From a checkpoint of a small image classifier.
Model: 11.8M parameters, 32-pixel images, arch mlp, layers 12, norm rmsnorm, activation gelu, width 384.
Training: soap at rate 0.002, 27100 steps, held-out accuracy 90%.
Data: trained on stained colorectal tissue patches (NCT-CRC-HE-100K), 90422 training examples.
Rows from block 2, named by matrix and row number. Rows with one number belong to one neuron. Each number is 200 + 40 x the weight over the matrix's rms, rounded and kept within 0 to 999. All counts start at 0.
# fc1: MLP up (model.blocks.2.mlp.fc1.weight, 1152x384), inputs 77-153
# fc2: MLP down (model.blocks.2.mlp.fc2.weight, 384x1152, transposed), outputs 77-153
fc1.821,231,264,160,243,146,156,250,201,257,204,202,291,193,203,177,250,280,160,187,188,197,129,223,142,169,177,190,178,218,210,233,198,172,190,209,242,154,168,221,178,157,264,204,175,243,124,193,191,170,208,122,250,208,210,271,233,167,189,248,226,274,172,147,260,230,201,223,174,233,137,237,195,217,169,249,181,223
fc2.821,279,199,198,215,150,224,215,216,201,197,205,259,230,198,205,248,242,241,242,289,206,160,206,233,180,216,171,183,235,109,121,174,211,159,182,209,226,208,241,209,196,203,172,206,128,191,158,204,202,209,204,138,224,221,129,188,300,205,238,128,185,213,164,187,229,229,164,194,167,241,228,181,169,189,285,212,210
fc1.822,184,161,185,145,269,276,201,147,207,207,188,182,262,157,234,138,108,197,188,134,232,183,250,166,233,149,139,229,186,159,168,226,160,168,156,137,165,268,220,210,229,268,240,243,249,229,232,205,261,315,166,358,200,184,285,224,134,250,296,139,251,123,208,184,204,209,165,271,154,106,227,145,179,219,145,182,130
fc2.822,195,176,246,198,266,233,200,145,190,226,207,166,148,303,147,321,232,203,155,263,192,143,299,140,263,130,169,164,134,263,276,140,221,269,251,234,225,172,175,222,271,167,181,207,209,195,204,259,176,230,137,175,204,170,164,192,182,136,252,234,264,143,285,292,195,183,193,148,184,216,195,157,252,227,175,130,161
fc1.823,228,225,221,155,212,250,244,127,182,163,284,248,164,102,98,155,233,166,209,211,213,169,204,141,219,246,209,179,233,252,198,178,172,230,217,182,200,244,231,245,305,146,194,143,198,225,243,157,181,195,174,138,144,215,140,138,337,218,201,261,205,214,242,191,160,185,194,267,226,115,258,223,229,219,172,240,245
fc2.823,197,215,210,208,159,139,193,181,173,200,228,230,158,229,214,159,123,244,212,253,250,159,160,206,234,172,162,217,136,265,204,225,137,279,234,157,142,103,209,221,231,157,154,351,212,217,222,139,238,153,183,189,189,232,165,163,201,151,196,210,182,172,163,217,184,225,188,146,166,273,200,173,198,204,214,198,151
fc1.824,184,223,164,173,253,261,247,181,172,204,170,242,256,267,226,191,202,175,203,242,245,238,249,167,196,227,193,191,163,125,216,188,257,183,245,199,166,185,259,194,198,229,185,80,154,177,200,182,172,194,143,94,171,233,200,211,195,183,177,144,175,176,202,202,216,168,185,228,146,171,255,201,229,226,219,223,173
fc2.824,157,186,156,122,194,181,145,218,187,165,156,232,191,193,203,285,185,180,168,172,196,192,174,207,213,187,223,168,172,206,159,262,201,228,185,145,201,206,213,161,225,194,158,303,180,133,268,194,199,224,205,183,160,199,172,224,176,174,241,189,251,217,201,178,204,257,203,118,127,203,180,226,189,201,189,180,180
fc1.825,223,204,232,207,269,221,201,125,225,192,149,232,197,140,143,170,251,166,249,148,265,174,246,178,238,207,185,146,219,253,132,174,183,230,217,167,217,118,248,247,199,242,172,173,178,269,181,162,186,153,207,118,239,185,166,137,285,184,209,226,220,150,186,220,188,292,176,222,233,185,201,222,211,229,254,229,240
fc2.825,158,277,234,224,139,172,168,226,160,235,196,202,162,287,268,159,174,222,211,200,248,164,179,214,231,163,195,268,141,182,207,259,208,234,263,250,119,140,220,196,221,178,194,322,219,207,205,162,289,132,181,214,161,254,212,157,195,192,211,199,222,206,162,223,241,178,189,178,172,238,193,215,196,198,182,166,173
fc1.826,189,232,212,210,207,128,204,177,201,199,190,194,183,237,211,203,173,180,183,198,220,199,166,228,241,236,195,178,178,172,164,208,191,215,227,217,169,173,179,191,141,218,180,192,217,211,166,195,197,184,199,238,288,207,245,320,176,215,220,178,205,172,204,183,202,243,229,179,217,161,220,196,169,208,223,196,192
fc2.826,147,224,215,224,205,197,172,267,204,238,160,213,227,183,173,174,199,224,196,184,142,247,180,225,116,232,224,195,167,186,209,195,170,224,223,246,223,250,233,207,137,200,200,31,250,251,243,204,167,208,202,162,185,171,235,201,219,173,236,178,233,158,207,183,197,163,186,151,185,248,212,260,200,223,231,217,218
fc1.827,180,128,233,235,222,207,181,195,233,168,134,207,174,152,253,215,212,202,241,270,226,172,182,116,159,155,198,220,135,210,202,227,232,191,240,149,237,234,129,95,223,246,276,174,243,301,192,343,173,306,277,203,203,257,193,265,253,178,203,209,232,166,200,233,212,128,262,213,200,219,269,284,223,95,210,267,249
fc2.827,224,60,241,227,206,290,140,108,173,191,140,223,195,174,152,246,211,294,254,225,256,177,228,222,277,236,219,143,154,136,219,199,205,226,161,116,236,248,251,170,228,111,230,101,213,270,146,269,222,295,189,321,208,196,165,121,296,206,215,250,209,180,167,246,166,131,128,245,248,188,214,179,225,130,183,205,202
fc1.828,246,163,191,212,268,250,214,206,164,219,161,225,223,215,221,249,214,188,242,211,180,235,190,209,187,157,253,169,184,208,272,147,226,163,162,165,249,216,184,220,169,213,227,187,151,212,221,236,194,236,204,170,196,146,151,248,173,169,175,217,234,174,258,202,207,172,220,191,186,221,218,247,229,195,248,158,203
fc2.828,197,203,148,160,266,174,234,202,183,212,224,245,155,258,256,218,178,163,235,205,135,238,167,232,162,196,228,223,244,184,207,189,198,210,182,156,253,140,234,231,162,201,202,251,153,166,223,246,259,166,216,187,220,162,177,211,145,202,186,193,162,151,137,203,214,144,224,248,251,205,166,187,172,223,217,217,228
fc1.829,223,192,185,204,202,234,194,233,189,173,183,212,241,139,177,227,247,203,198,208,213,211,220,180,177,171,225,215,202,183,239,193,197,137,181,210,244,239,218,181,224,222,217,208,191,248,222,233,184,206,166,172,155,175,175,193,229,199,232,252,173,182,203,202,186,204,151,197,190,208,229,178,235,210,174,195,207
fc2.829,204,194,155,150,201,174,233,179,205,187,273,217,156,277,233,216,206,164,219,155,170,218,178,185,173,183,215,223,290,205,212,200,170,200,219,172,228,130,187,231,155,204,201,256,132,155,198,198,207,145,179,198,200,163,214,215,140,181,161,172,211,170,189,214,170,194,205,233,223,168,194,177,191,212,203,267,197
fc1.830,102,208,233,214,169,220,172,197,172,134,158,187,167,167,261,172,235,229,189,151,206,198,255,161,214,165,209,212,215,146,211,185,163,201,199,260,132,205,224,230,260,204,203,191,146,224,165,193,188,251,280,174,226,222,187,205,214,193,127,151,208,213,213,246,271,204,196,296,186,215,192,243,206,201,250,183,228
fc2.830,258,227,204,228,161,181,177,176,182,188,238,184,157,203,238,196,187,201,241,183,257,205,177,198,246,221,188,181,183,143,171,220,247,158,217,155,188,202,182,207,186,224,171,151,206,214,197,199,203,233,195,168,206,181,211,194,193,198,208,217,193,202,208,224,207,243,212,224,223,231,175,151,209,211,190,208,160
fc1.831,178,234,204,164,174,174,244,199,228,192,194,183,229,166,154,232,172,229,185,233,210,194,165,163,186,239,197,205,159,258,170,215,194,217,212,187,174,313,197,147,176,160,234,209,120,154,214,261,233,176,165,215,208,160,191,219,205,138,313,240,204,240,281,230,218,231,233,228,203,210,235,230,150,193,186,215,271
fc2.831,144,223,232,226,211,216,189,161,215,210,289,225,186,251,155,199,241,234,157,198,247,254,218,233,221,204,152,162,199,248,232,170,225,192,200,212,163,167,223,159,118,227,151,200,171,187,176,177,193,222,190,183,177,275,182,198,180,177,202,207,171,158,155,243,215,212,178,210,211,199,199,224,185,171,223,223,214
fc1.832,288,119,172,109,221,267,242,244,208,276,249,220,173,158,301,195,177,251,227,169,182,192,203,179,254,235,252,144,182,180,247,159,147,196,201,175,144,181,215,182,131,169,221,143,143,197,170,216,136,235,190,211,236,161,234,236,240,233,159,182,188,198,172,330,188,209,124,318,254,247,144,160,194,174,233,191,183
fc2.832,211,177,208,212,158,206,274,192,122,181,202,223,200,265,152,213,231,221,197,150,226,156,172,165,232,258,158,164,181,213,168,180,265,235,187,177,223,196,264,165,245,204,157,179,169,196,165,195,172,190,215,151,205,231,136,184,190,221,203,193,266,184,188,145,163,158,187,151,163,178,180,216,190,217,176,181,249
fc1.833,172,218,236,184,189,171,238,174,238,259,137,153,206,212,206,157,159,183,175,232,228,247,266,179,261,247,185,190,182,195,190,249,285,223,307,198,122,198,225,197,196,197,197,228,254,232,250,155,178,156,196,199,314,207,178,151,223,254,206,49,194,184,230,289,287,216,234,182,176,208,121,196,210,185,251,229,204
fc2.833,179,225,202,181,187,178,194,211,177,187,211,172,172,192,220,188,183,184,146,209,171,185,243,212,170,172,209,256,166,126,213,254,199,251,235,180,257,218,173,251,267,184,202,258,175,185,292,229,222,262,141,238,228,229,169,198,169,183,206,214,207,142,171,228,289,115,219,102,201,182,213,159,183,216,218,93,223
fc1.834,169,168,210,152,217,192,199,267,194,246,144,167,197,234,159,244,241,159,148,262,142,244,243,201,163,159,192,204,188,175,217,152,276,164,271,131,117,289,182,199,135,167,196,255,229,202,221,256,194,147,145,169,192,208,174,189,195,211,189,107,265,201,277,228,164,206,201,214,155,246,126,132,204,264,183,232,170
fc2.834,247,241,206,216,222,230,173,143,170,209,148,186,167,129,114,238,152,215,125,212,230,172,298,167,300,153,206,170,163,174,253,226,229,157,232,214,182,223,149,211,218,252,158,228,162,218,193,219,201,279,174,278,281,284,213,214,211,210,229,231,169,172,210,226,219,191,216,104,228,136,176,155,192,185,152,107,211
fc1.835,183,152,235,136,161,232,193,173,193,216,214,213,178,182,200,192,189,272,178,176,177,149,156,208,108,268,193,174,230,195,229,224,247,225,265,214,193,206,208,248,215,171,211,155,186,183,171,151,270,161,193,221,261,223,171,193,236,229,217,177,227,198,213,146,152,196,136,370,117,204,220,178,216,187,298,199,229
fc2.835,228,200,229,224,228,190,197,203,235,128,197,145,183,223,295,179,248,218,228,198,175,187,173,194,189,180,197,265,234,205,199,236,155,155,229,166,129,199,199,217,198,178,231,181,233,240,233,193,131,139,273,235,214,150,213,210,262,205,227,229,164,229,290,231,190,211,221,185,192,234,235,195,227,234,177,199,190
fc1.836,193,235,211,135,186,144,211,242,223,198,142,194,190,257,166,164,166,275,222,215,201,184,188,224,194,228,213,251,125,229,225,240,261,175,198,197,215,268,283,192,119,219,203,203,200,221,190,196,240,129,175,261,187,170,217,217,230,179,238,273,194,224,273,230,237,189,226,185,205,210,195,234,159,190,243,219,235
fc2.836,143,241,214,212,218,187,204,205,247,218,232,217,206,167,186,189,260,231,132,185,229,289,167,252,213,208,202,232,234,247,176,162,223,202,183,220,167,199,254,210,127,193,157,218,194,189,218,197,227,207,205,179,181,246,238,181,180,158,206,218,184,201,186,235,229,203,196,207,213,229,238,205,195,130,225,223,235
fc1.837,264,207,255,189,174,215,234,108,201,205,149,229,259,204,187,247,239,178,153,258,201,140,150,207,146,237,82,208,176,204,176,130,172,178,168,211,125,139,233,230,178,231,208,232,233,180,232,206,111,257,170,139,165,136,153,200,242,182,206,194,134,162,186,174,246,246,220,5,240,216,235,204,123,134,240,263,207
fc2.837,235,244,219,188,123,176,247,236,112,197,193,239,171,203,217,235,206,178,237,216,192,299,227,156,196,252,233,252,270,213,215,221,222,251,155,131,209,242,218,242,212,129,171,148,193,152,146,228,211,189,196,131,190,192,220,213,301,209,251,246,57,266,247,173,174,189,224,150,198,152,252,184,198,272,306,176,298
fc1.838,132,224,194,251,214,140,172,201,274,233,179,186,220,163,154,101,145,207,180,60,244,169,237,165,231,261,204,162,165,242,270,251,166,281,185,207,313,219,193,123,194,216,213,200,199,185,175,185,221,233,250,240,191,212,133,179,196,175,238,187,199,217,115,127,221,272,135,204,216,199,195,241,249,149,150,158,230
fc2.838,278,173,209,210,217,241,159,161,212,172,197,169,168,140,135,283,202,192,203,253,280,150,236,201,307,180,212,178,178,236,218,187,259,143,210,184,161,199,171,143,272,152,155,221,163,254,201,203,238,290,172,201,205,236,177,180,198,223,226,222,186,244,266,201,245,208,246,146,183,154,194,225,183,228,214,151,178
fc1.839,187,203,225,227,145,174,229,199,116,188,199,174,136,207,186,257,165,202,239,201,216,212,195,234,186,185,238,212,222,221,181,183,231,188,151,241,169,234,286,189,176,197,193,141,243,229,212,154,151,191,195,213,235,234,219,197,161,195,247,93,204,172,212,241,203,140,196,240,109,247,204,242,260,163,232,189,156
fc2.839,121,166,226,282,218,203,164,229,196,185,115,159,254,147,188,187,215,215,116,195,143,218,149,189,207,211,240,197,181,221,153,209,230,191,175,262,172,147,165,162,209,227,198,248,153,206,134,161,202,253,236,216,189,217,232,183,263,254,292,250,129,176,216,160,130,190,228,207,176,228,279,281,198,164,214,222,225
fc1.840,208,125,223,248,245,265,188,162,249,226,157,236,195,204,221,193,195,210,243,190,210,247,274,253,186,208,203,220,215,170,133,159,167,216,197,199,216,239,276,205,219,222,152,65,202,256,239,103,207,223,254,220,220,145,198,138,197,241,157,115,253,233,205,246,269,265,169,262,223,201,241,186,172,154,307,251,258
fc2.840,163,195,170,176,181,189,162,167,173,157,137,184,238,240,161,195,178,257,150,206,236,196,188,197,179,200,182,174,149,225,221,232,204,237,232,214,219,166,258,220,234,177,243,260,188,173,275,157,183,224,194,192,204,193,178,169,189,220,247,223,237,193,212,229,204,202,190,132,198,206,168,164,225,193,183,181,213
fc1.841,182,228,223,157,192,166,193,219,205,189,220,192,181,211,200,147,169,222,187,262,182,126,170,224,190,232,223,246,208,172,164,227,213,195,182,195,191,270,199,189,182,137,175,182,214,248,201,214,210,129,202,283,222,169,225,208,229,150,224,199,241,228,228,211,241,238,288,161,159,206,150,184,152,212,223,221,206
fc2.841,143,255,187,220,224,204,160,200,263,227,173,217,203,218,173,176,199,213,170,153,214,276,170,240,200,200,213,192,174,202,226,133,210,219,235,174,186,222,231,217,117,168,187,158,204,221,208,165,208,225,208,153,167,210,231,171,222,198,175,223,197,163,162,236,248,166,197,196,218,271,232,215,170,152,269,237,191