{"arch": "mlp", "width": 384, "beta2": 0.95, "beta1": 0.9, "precondition_frequency": 16, "adamw_lr_other_params": 0.0025}
Rows from block 2 of a small image classifier, named by matrix and row number. Rows with one number belong to one neuron. Each number is 128 + 24 x the weight over its row's rms, rounded and kept within 0 to 255. All counts start at 0.
After each neuron's rows are labels from the 100 images, of 14976, where the neuron reaches its highest value: "strongest on" is what is common among them. Only what is clearly more common there than usual is listed. The data: stained colorectal tissue patches (NCT-CRC-HE-100K). In brackets: how many of the 100.
# fc1: MLP up (model.blocks.2.mlp.fc1.weight, 1152x384), inputs 77-153
# fc2: MLP down (model.blocks.2.mlp.fc2.weight, 384x1152, transposed), outputs 77-153

fc1.654 [145 126 120 125 158 134 119 129 123  90 149 144 137 118 137 149 163 101 144 113 106 140 122 134  99 106 122 136 129 119  90 108 128 160 144 156 130  86 126 132  83 138 119 118 161 111 137 166 120  81 140 132 134 139 140 132 120 159 161 158 144 123 130 106 123 103 150 119  80  96 125 151 132 154 113 131 110]
fc2.654 [136 143 121 158 133 134 128 167 140 161 132 125 124 120 110 148 106 101 113 135 154  62 105 124 166 133 123 145 117  80 121 154 131 114 113 154 147 120  82 156 134 143 119 152 115 170  95  95 155 113 112 121 114 136 138 113 144 132 137 102 135 147  81 118  93 149 135 113 149  85 115 128 129 132 161 137 137]
strongest on: tissue: tumour epithelium (40)

fc1.677 [145  97 117  51 148 180 140 147 121 124 104 124 131 104 166 158 157 135 182 107 121 154 145 112 104 103 133 142 145 140 147 107 107  72 105 148 148 149 102 118 144 134 178 151 118 154 113 175 119 118 122  87 152 117 108 121 132 146 130 143 118 127 144 151 127 137 117 157 104 146 138 106 160 147 130 133 135]
fc2.677 [106 135  98  79 126  87 160 132 135 136 178 139  95 172 166 120 144 104 147 102 103 168  84 145 105 124 125 146 153 122 143 145 106 133 136 102 161 112 141 137  99 139 143 140 133 113 148 143 124  86 120 114 130 110 107 152  97 116 107 131 144 104 103 135 102  99 149 156 143 144 130 123 119 137 126 138 121]
strongest on: tissue: tumour epithelium (50)

fc1.525 [100 153 130 130 116 141 113 120 130 121 128 148 129 111 136 118 113 115 143 140 108 115  97 127 146 150 110 139 105 115 127 155 136 149 117 110  87 145 103 162 114 113 119 174 108 150 133 200 119 115 155 125 118 120 115 112 119 153  99 133 191 117 132 142 140 108  84 134 131 144 148  80 133 126 129 126  88]
fc2.525 [150  83 167  87 143 175 132  85 131 132 110 116 142 138 137  88 117 163 139 163 147 141 158 121 167 166 109 103  86 166 110 124 142 165 129 109 104 155 137 127 155  87 150 104 152 140 104 155 181 131 154 133 123  96  83 120 140 100 171 104  73 123 168 167 120 170 116 126 147 121 113 112 121 110 175 122 136]
strongest on: tissue: mucus (32)

fc1.311 [ 97 172 132 133 126 132 119 122 156 118  51  91 109 176 126 108 145 142 144 113 130 116 152  93 113 150 160 126 142 129 167 137 128  99 113 134 124 112 125 140 117 129 136 130  91 121 141 114 121 152 154 128 136 112 124 115 134 107  64 104 144 172 136 149 177 120 108  90 174 134 129 149 139 113 122 149 156]
fc2.311 [152 156  99 146 131 112 109 121 130  92 193 110 127  92 120 162 112 110 105 181 130 148 159 120 139 107 137  89 134 103 107 113 126 170 167 149  83 135 151 125  91 123 143 132 150 157 125  91 150 132 140 164 134 126 121 144 123 132 149 146  86 148 108 105 162 129 109 159 142 141 116 109 104 139 131  89  96]
strongest on: tissue: adipose tissue (74)

fc1.599 [124 137 103 125 124 136 103 148 138 114 128 125 140 113 171 150 148 130 166 120 140 116 128  97 110 128 123 115 125 152 170 170 149 122 120 160 140 106 162 101 157 152 126 123 141 173 128 124 123 109 167  68 142 126 146  95 116 147  79 137 111 186 137 148 130 146 130 128 117 127 112 138 123 109 129 128 113]
fc2.599 [142 159 123 118 152 150  80  50  99 135 152 108 131  80 133 121  95 129 132 158 165 138 129 113 153 114 137 107 121 161  95 118 146 130 125 139 118 138 114 110 127 131 126 109 162 127 121 144 153 147 129 136 144 130 136 129 139 147 121 149  76 130 100 117 132 133 128 155 148 167 103  79 129 141 134 120 108]
strongest on: tissue: adipose tissue (35)

fc1.70 [161 124  83 113 185 165 138  95 139 112  94 148 125 185  83 190 167 105 137 144 168 141 134 106 145 115 159 130 100 109 104 147 157 114 138  97 139  85 131  99 102 119 133 118  82  64 144 165 130 145 101 111 121 132  88 134  41 122 128  76 159  83 132 138 176 158 125 116  87 147 141 145 133 126 134 100 134]
fc2.70 [ 95 118 169 109  93 133 127 102  97 120 120 133 163 150 154 118 135 113 134 132 172  87 121 132  74 122 125 144 141  98 111 141 104 134 120 146 137 123 150  97  78 125 129 134 101  93 109 130 135 115  98 145 172 102 136 131  88 122 114 141 145 149 123 137 157 147 130 126 126 131 158  90 120 136 100 132 102]
strongest on: tissue: mucus (36)

fc1.673 [126 151 104 174 143 115 143 147 106 137 138 174 118 139 132 128 133 146  86 119 139 140 164 113 153 119 129 100 115 120  87 123 125 147 135 105 154  93 135 151 117 155 111 162  95 172 147 127 137 178 126 153 105 136 145 170 148 121 125 125 125 125 133 124 171 149 128  37 151 138 131 136 175 127 119 139 134]
fc2.673 [152  99 155 130 106 152 120 107 144 146 124  97 113 155 137 133 145 147  98  81 130 111 144 147 160 124 146 148 116 106 142 138 142 159 118 133  96 165 118  84  65 141  99 111 156 143 126 125 101 138 105 120 126 127 128 142 124  82 116 136 145 120 177 185 112 130 112 155 148 104 110  78 114 106 153 136 120]
strongest on: tissue: adipose tissue (39); tissue: mucus (31)

fc1.669 [119 168 129 150  94 132 135 183 154 120 129 135 144 123 138 145 144 155 182 141 136 123 128 100 113 155 123 109 142 111 143 167 122 132 181 136 148 113 139  95 110 142  89 124 164 119 148 114 118 136 100  64 154 154 103  92 187 128 129 137 158 132 120 149 116 146 146  75 114 150  72 146  79 151 140 138 127]
fc2.669 [166 145 113 135 179 136  90  81 106 131 119 123 132 105  65 130  97 154 172 161 133 103 149 157 156 114  93 131 123 164 112 116 163 126 114 137 144 139 122 134 173 127 175 130 147 120  69 120  94 163 133 148 139 163 116 134 111 145 157 127 150 148 134  93 147 163 128 137 122 101 130 135 127 114 101 114 112]
strongest on: tissue: adipose tissue (40)

fc1.418 [151 118 102 153 125  95 109 139 142 169 118 154 119 119  99 115 103 137 156  94 120 130 176 109 152 127 103 122 122 135 144 135 116 129 120  97 133  71 156 147 132 148 162 142 125 124 155 132 129 156 125 101 121  77 144 130 127  98 134 138 131 113 101 132 160 106 111  65 144 152 142 122  79 153 167 120 120]
fc2.418 [146 184 122  74 170 111 107  71 151 126 125 110 117 108 114 149 118 147 131 163 154 103 153 162 196 114 134 167 136 146 125 115 166 132 128 122 133 169 128 121 111 125 125 159 146 105 119 125 151 124  84 139 118 126 112 109  99 119 142 159 107 121 145 128 142 120 129 149 119  83  85 101  99 123 117 110 137]
strongest on: tissue: smooth muscle (41); tissue: cancer-associated stroma (26)

fc1.724 [131 107 108 112 101 134 126 183 129 150 105 141 139  97 112 133 142 151  67 125 132 147 165 122 146 143 129 122  92 109 112 145 131 165 123 104 156 149 126 155 116 106 142 130 102 167 164 182 136 167  92 122 128 109 112 150 141 118 154 126 130 122 125 108 136 144 171  15 118 121 111 118 104 189 130 127 102]
fc2.724 [127 141 125  96 114 138 115 104 174 139 121 146 142 130 108 152 136 132 138 106  98 168 130 151 155  93 137 148 119 110 157 104 158 130 131 132 109 185 149  79 102 123 126 146 163  96 115  85 119 133  94 117 101 144 103 138  85 137 119 127 161 127 145 166 182 140 127 124 127 120 125 112  63 107 177 107 127]
strongest on: tissue: smooth muscle (31); tissue: mucus (30)

fc1.371 [116 108 110 116 121 132 121 134 138  97 122 131 137 159 126 143 107 115 120 142 131 151 155 130  86 134 170 113 156 123  80 104 110 126  80 139  99 118 155 177  63 122 120 116 124 116  93 121 121 127 140 175 162 123 131 114 104 121 110 141 136 156 128 164 132 144 105 130  99 115 154 116 113 127 127 101 107]
fc2.371 [111 156 131 129 150 106 115 125 128 114 133 108 156 129 139  85 134 116 131 121  97 121 123 119 119 167 120  85 139 168 144 151 132 146  99 104 138 121 117 141 159 145 119 114  91 100  85 119 131 109 135 117 111 118 109  95  96 127 120 151 162 138 124 170 135 130 129 138 177  82 123 135 125 138 122 120 153]
strongest on: tissue: smooth muscle (36); tissue: tumour epithelium (36)

fc1.758 [138  99 124 130 125 119 123 166 125 104 124 121 110 109 131 160 112 129 132  90 121 149 101 141 142  68 149 181 116 133 124 130 145  81 121 101  86  75 153 129  90 102 145  97 137 152 148 140 137 100 122 135 144 126 152 116 132 111 131 124 154 188 131 126  94 101 143 152 130 136  92 132  85 114 123 115 156]
fc2.758 [112 131 171 120 154 126  81  99 116 141 152 148  94 118 111 130 127 179 167 115 181 146 120 142 189 130  90 106 117 170  88 110 132 154 106 143 119 135 148 106 136 153 107 157 124 113  98 130 115 140 123 117 114 163 143 128 136 107 153 178 129 128 113 104 125 157 132 107 137 132 147 136 128  79 127 168 155]
strongest on: tissue: smooth muscle (73)

fc1.666 [114 113 102 142 132 117  98 162 111 116 144 151 145 120  92 119  79 124 151 114 141 141 152 127 147 144 122 135  97 147 106  79 119 159 154 120 150 118 144 139 125 102 169 134 119 154 132 110 185 136 141 106 134 167 105 123 132 101 149 103 168 144 119 170 127 155 122  51 167 132 158 132 129 140 123  78 138]
fc2.666 [152 167 149  86 128 104  85 133 144 139 107 126 155 111 147 139 170 133 131 132 106  97 138 133 129 116 166 144 131 153 164 109 159 106 124 147 105 144 150 110 156 119 103 177 137 114  82 146 134 143 156 126 101 148 150 115  88 111 123 142  97 135 146 114 148 123 119 149 107  91 120 125 134 108 144 128 164]
strongest on: tissue: smooth muscle (48)

fc1.444 [151 129 105 102 131  98 129 124 143 135 124 151 160 128  78 114 139 103 109 120 145 175 154 133 140 121 175 133 104 114 144 111 134 107 108 180 157 170  97 101 109 151 126 113 134 158 112 131 160 165 116 149 106 122  86 102 127 119 133 101 110 118 135 125 138 117 111 132 152 116 152 116 117 132 144 130 120]
fc2.444 [ 73 121 145 134 137 128 148 173 153 102 142 141 103 158 146 146 162 144  93  99  93 158 116  99 126 102 156 111 145 131 117 146 110 134 113  94 111  45 147 143 164 131 127 183 105  72 134 155 108 124 141  72 136 131 131 138 107 120 140 125 134 133  94 144 112 137 125 119  96 162 130 179 140 127 111 148 150]
strongest on: tissue: tumour epithelium (53); tissue: mucus (34)

fc1.197 [124 120 139 105 104 108 134 167 108  86 107 151 129 120 155 110 165 150 128 111 141 155  82 100  92 169 121 121 120 160 140 140 173 118  92 155 204 156 148 126 106 146  99 145 151 134  97 124 122 102 114 110 129 151  97 114 115 140  94  93  99 121 162 146 112 136 149 149 119 121 119  93 133 138 151 113 183]
fc2.197 [155 121 171 120 149 132 121 126 163 134 147 111 133 144 105 183 152 122 139  95 107 152 133 102 114 118 115 152 137  76 117 146 101 104 137 144  71 117 111 112 101 130 141 119 137 113 118 146 102 117 105 129 118 122 169 157 109 168 151 130 103 160 129  90 132 140 164 164 144 106 111 176 121 154 136 170 118]
strongest on: tissue: adipose tissue (32); tissue: mucus (25)

fc1.381 [122 144 125 145 170 102 121 104 148 158  99 112 165 137 102 131 103 129 189 159 130 124 166 162 140  93 141 152 119 118 114 114 119 188 152 115 125  93 134 166 123 155 107 122 122 136 131 120 130 136 129 137 130 152 142 133 138 115 146 126 157  68  56 128 156 154 119 124 176 119 113 162 135 131 153 113 156]
fc2.381 [160 145 119 133 100 157 111 163 120 137 115 106 130 124 130 150 132 126  72 114 139 137 129 146 144 105 120 104 108 114 107 151 113 104 141 140  93  93 116 150 133 138 169 121 117 146 106 118 130 107 146 130  91 161 159 201 102 186 116 105 143 119 176  81 160  76 148  82 159  79 113 127 170  88 142 126 164]
strongest on: tissue: smooth muscle (32)

fc1.642 [135 161 144 106 135  98 130 136 160 133 100 131 124 123 121 129 100 149  69  75 118 129 168 117 144 135 102 144 122 135 132 137 112 144 102 110 131 136 158 173 118 103 148 145  75 141 131 141  90 164 100 164 135  95 121 124 124 117 145 113 107 121 130 124 136 124 124  32 109 104 124 116  91 153 128 149 134]
fc2.642 [117 163 112 108 120 112 125 107 189 139 136 129 129 157 124 135 153 134  72 112 116 172 143 171 140 108 106 154 102 140 145 111 130 170 106 120 114 162 134  96  81 106 146 170 179  87 132  85 120  89  89 124  96 126 107 126 108 125 115 139 152 121 138 157 137 108 110 129 139 124 120 131  68 115 161 130 101]
strongest on: tissue: smooth muscle (42); tissue: mucus (37)

fc1.221 [100 117 148  73 136 154 153 144 130 104 148 130 114 155 169 115 145 130 120  99 117 138  92 113 109 154 101 101 130 117 118 128 139 126 142 116 135 136 142 152 134 108 111 126 101 152 102 159 123 144 151 100 171 135 129 137 132 156  83 120 152 127 171 158 118 122 134 180  81 134 112 145 164 134 151 130 147]
fc2.221 [142 149 130 103 132  73 124 116 143 159 149 142  99 148 141 112 107 137 127  96 129 165  98 179 140 150 115 149 130 131 134 143 121 141 103  95  97 132 127 143 125 122 142  90 159 124 152 108  89 122 147  81 133 105  83 109 135 157 155 156  97 132 113 129 108 107 127 146 166 146 104 136 132 143 166 136 126]
strongest on: tissue: mucus (34)

fc1.38 [ 99 165 153 142 126 109 145 166 128 140  87 138 138 110 109 152 147 158  99  84 153 109 104  89  84 155 123 133 126 160 106 147 119 166 111 106 148 113 129 165 146 105 161 115 124 162 112 118 120 117 138 130 129 166 107 114 152 136 102 141 122 129 141 146 142 103 133  66 108 142 173 107 171 142 116 137 152]
fc2.38 [164 113 129 125 133 134 136  99 142 126 150 132 104 167 174  95 150 107 106  65 136 126 153 135 138  76 128 146 149  83 147 141 110 155 111 113 149 163 105 125  84 121 131 145 141 101 138 103  97 115 148 133  89 120 131 186 128 129 112 151 116 125 123 127 108 111 125 143 186 116 127 159 144 123 133 148 115]
strongest on: tissue: adipose tissue (48); tissue: smooth muscle (31)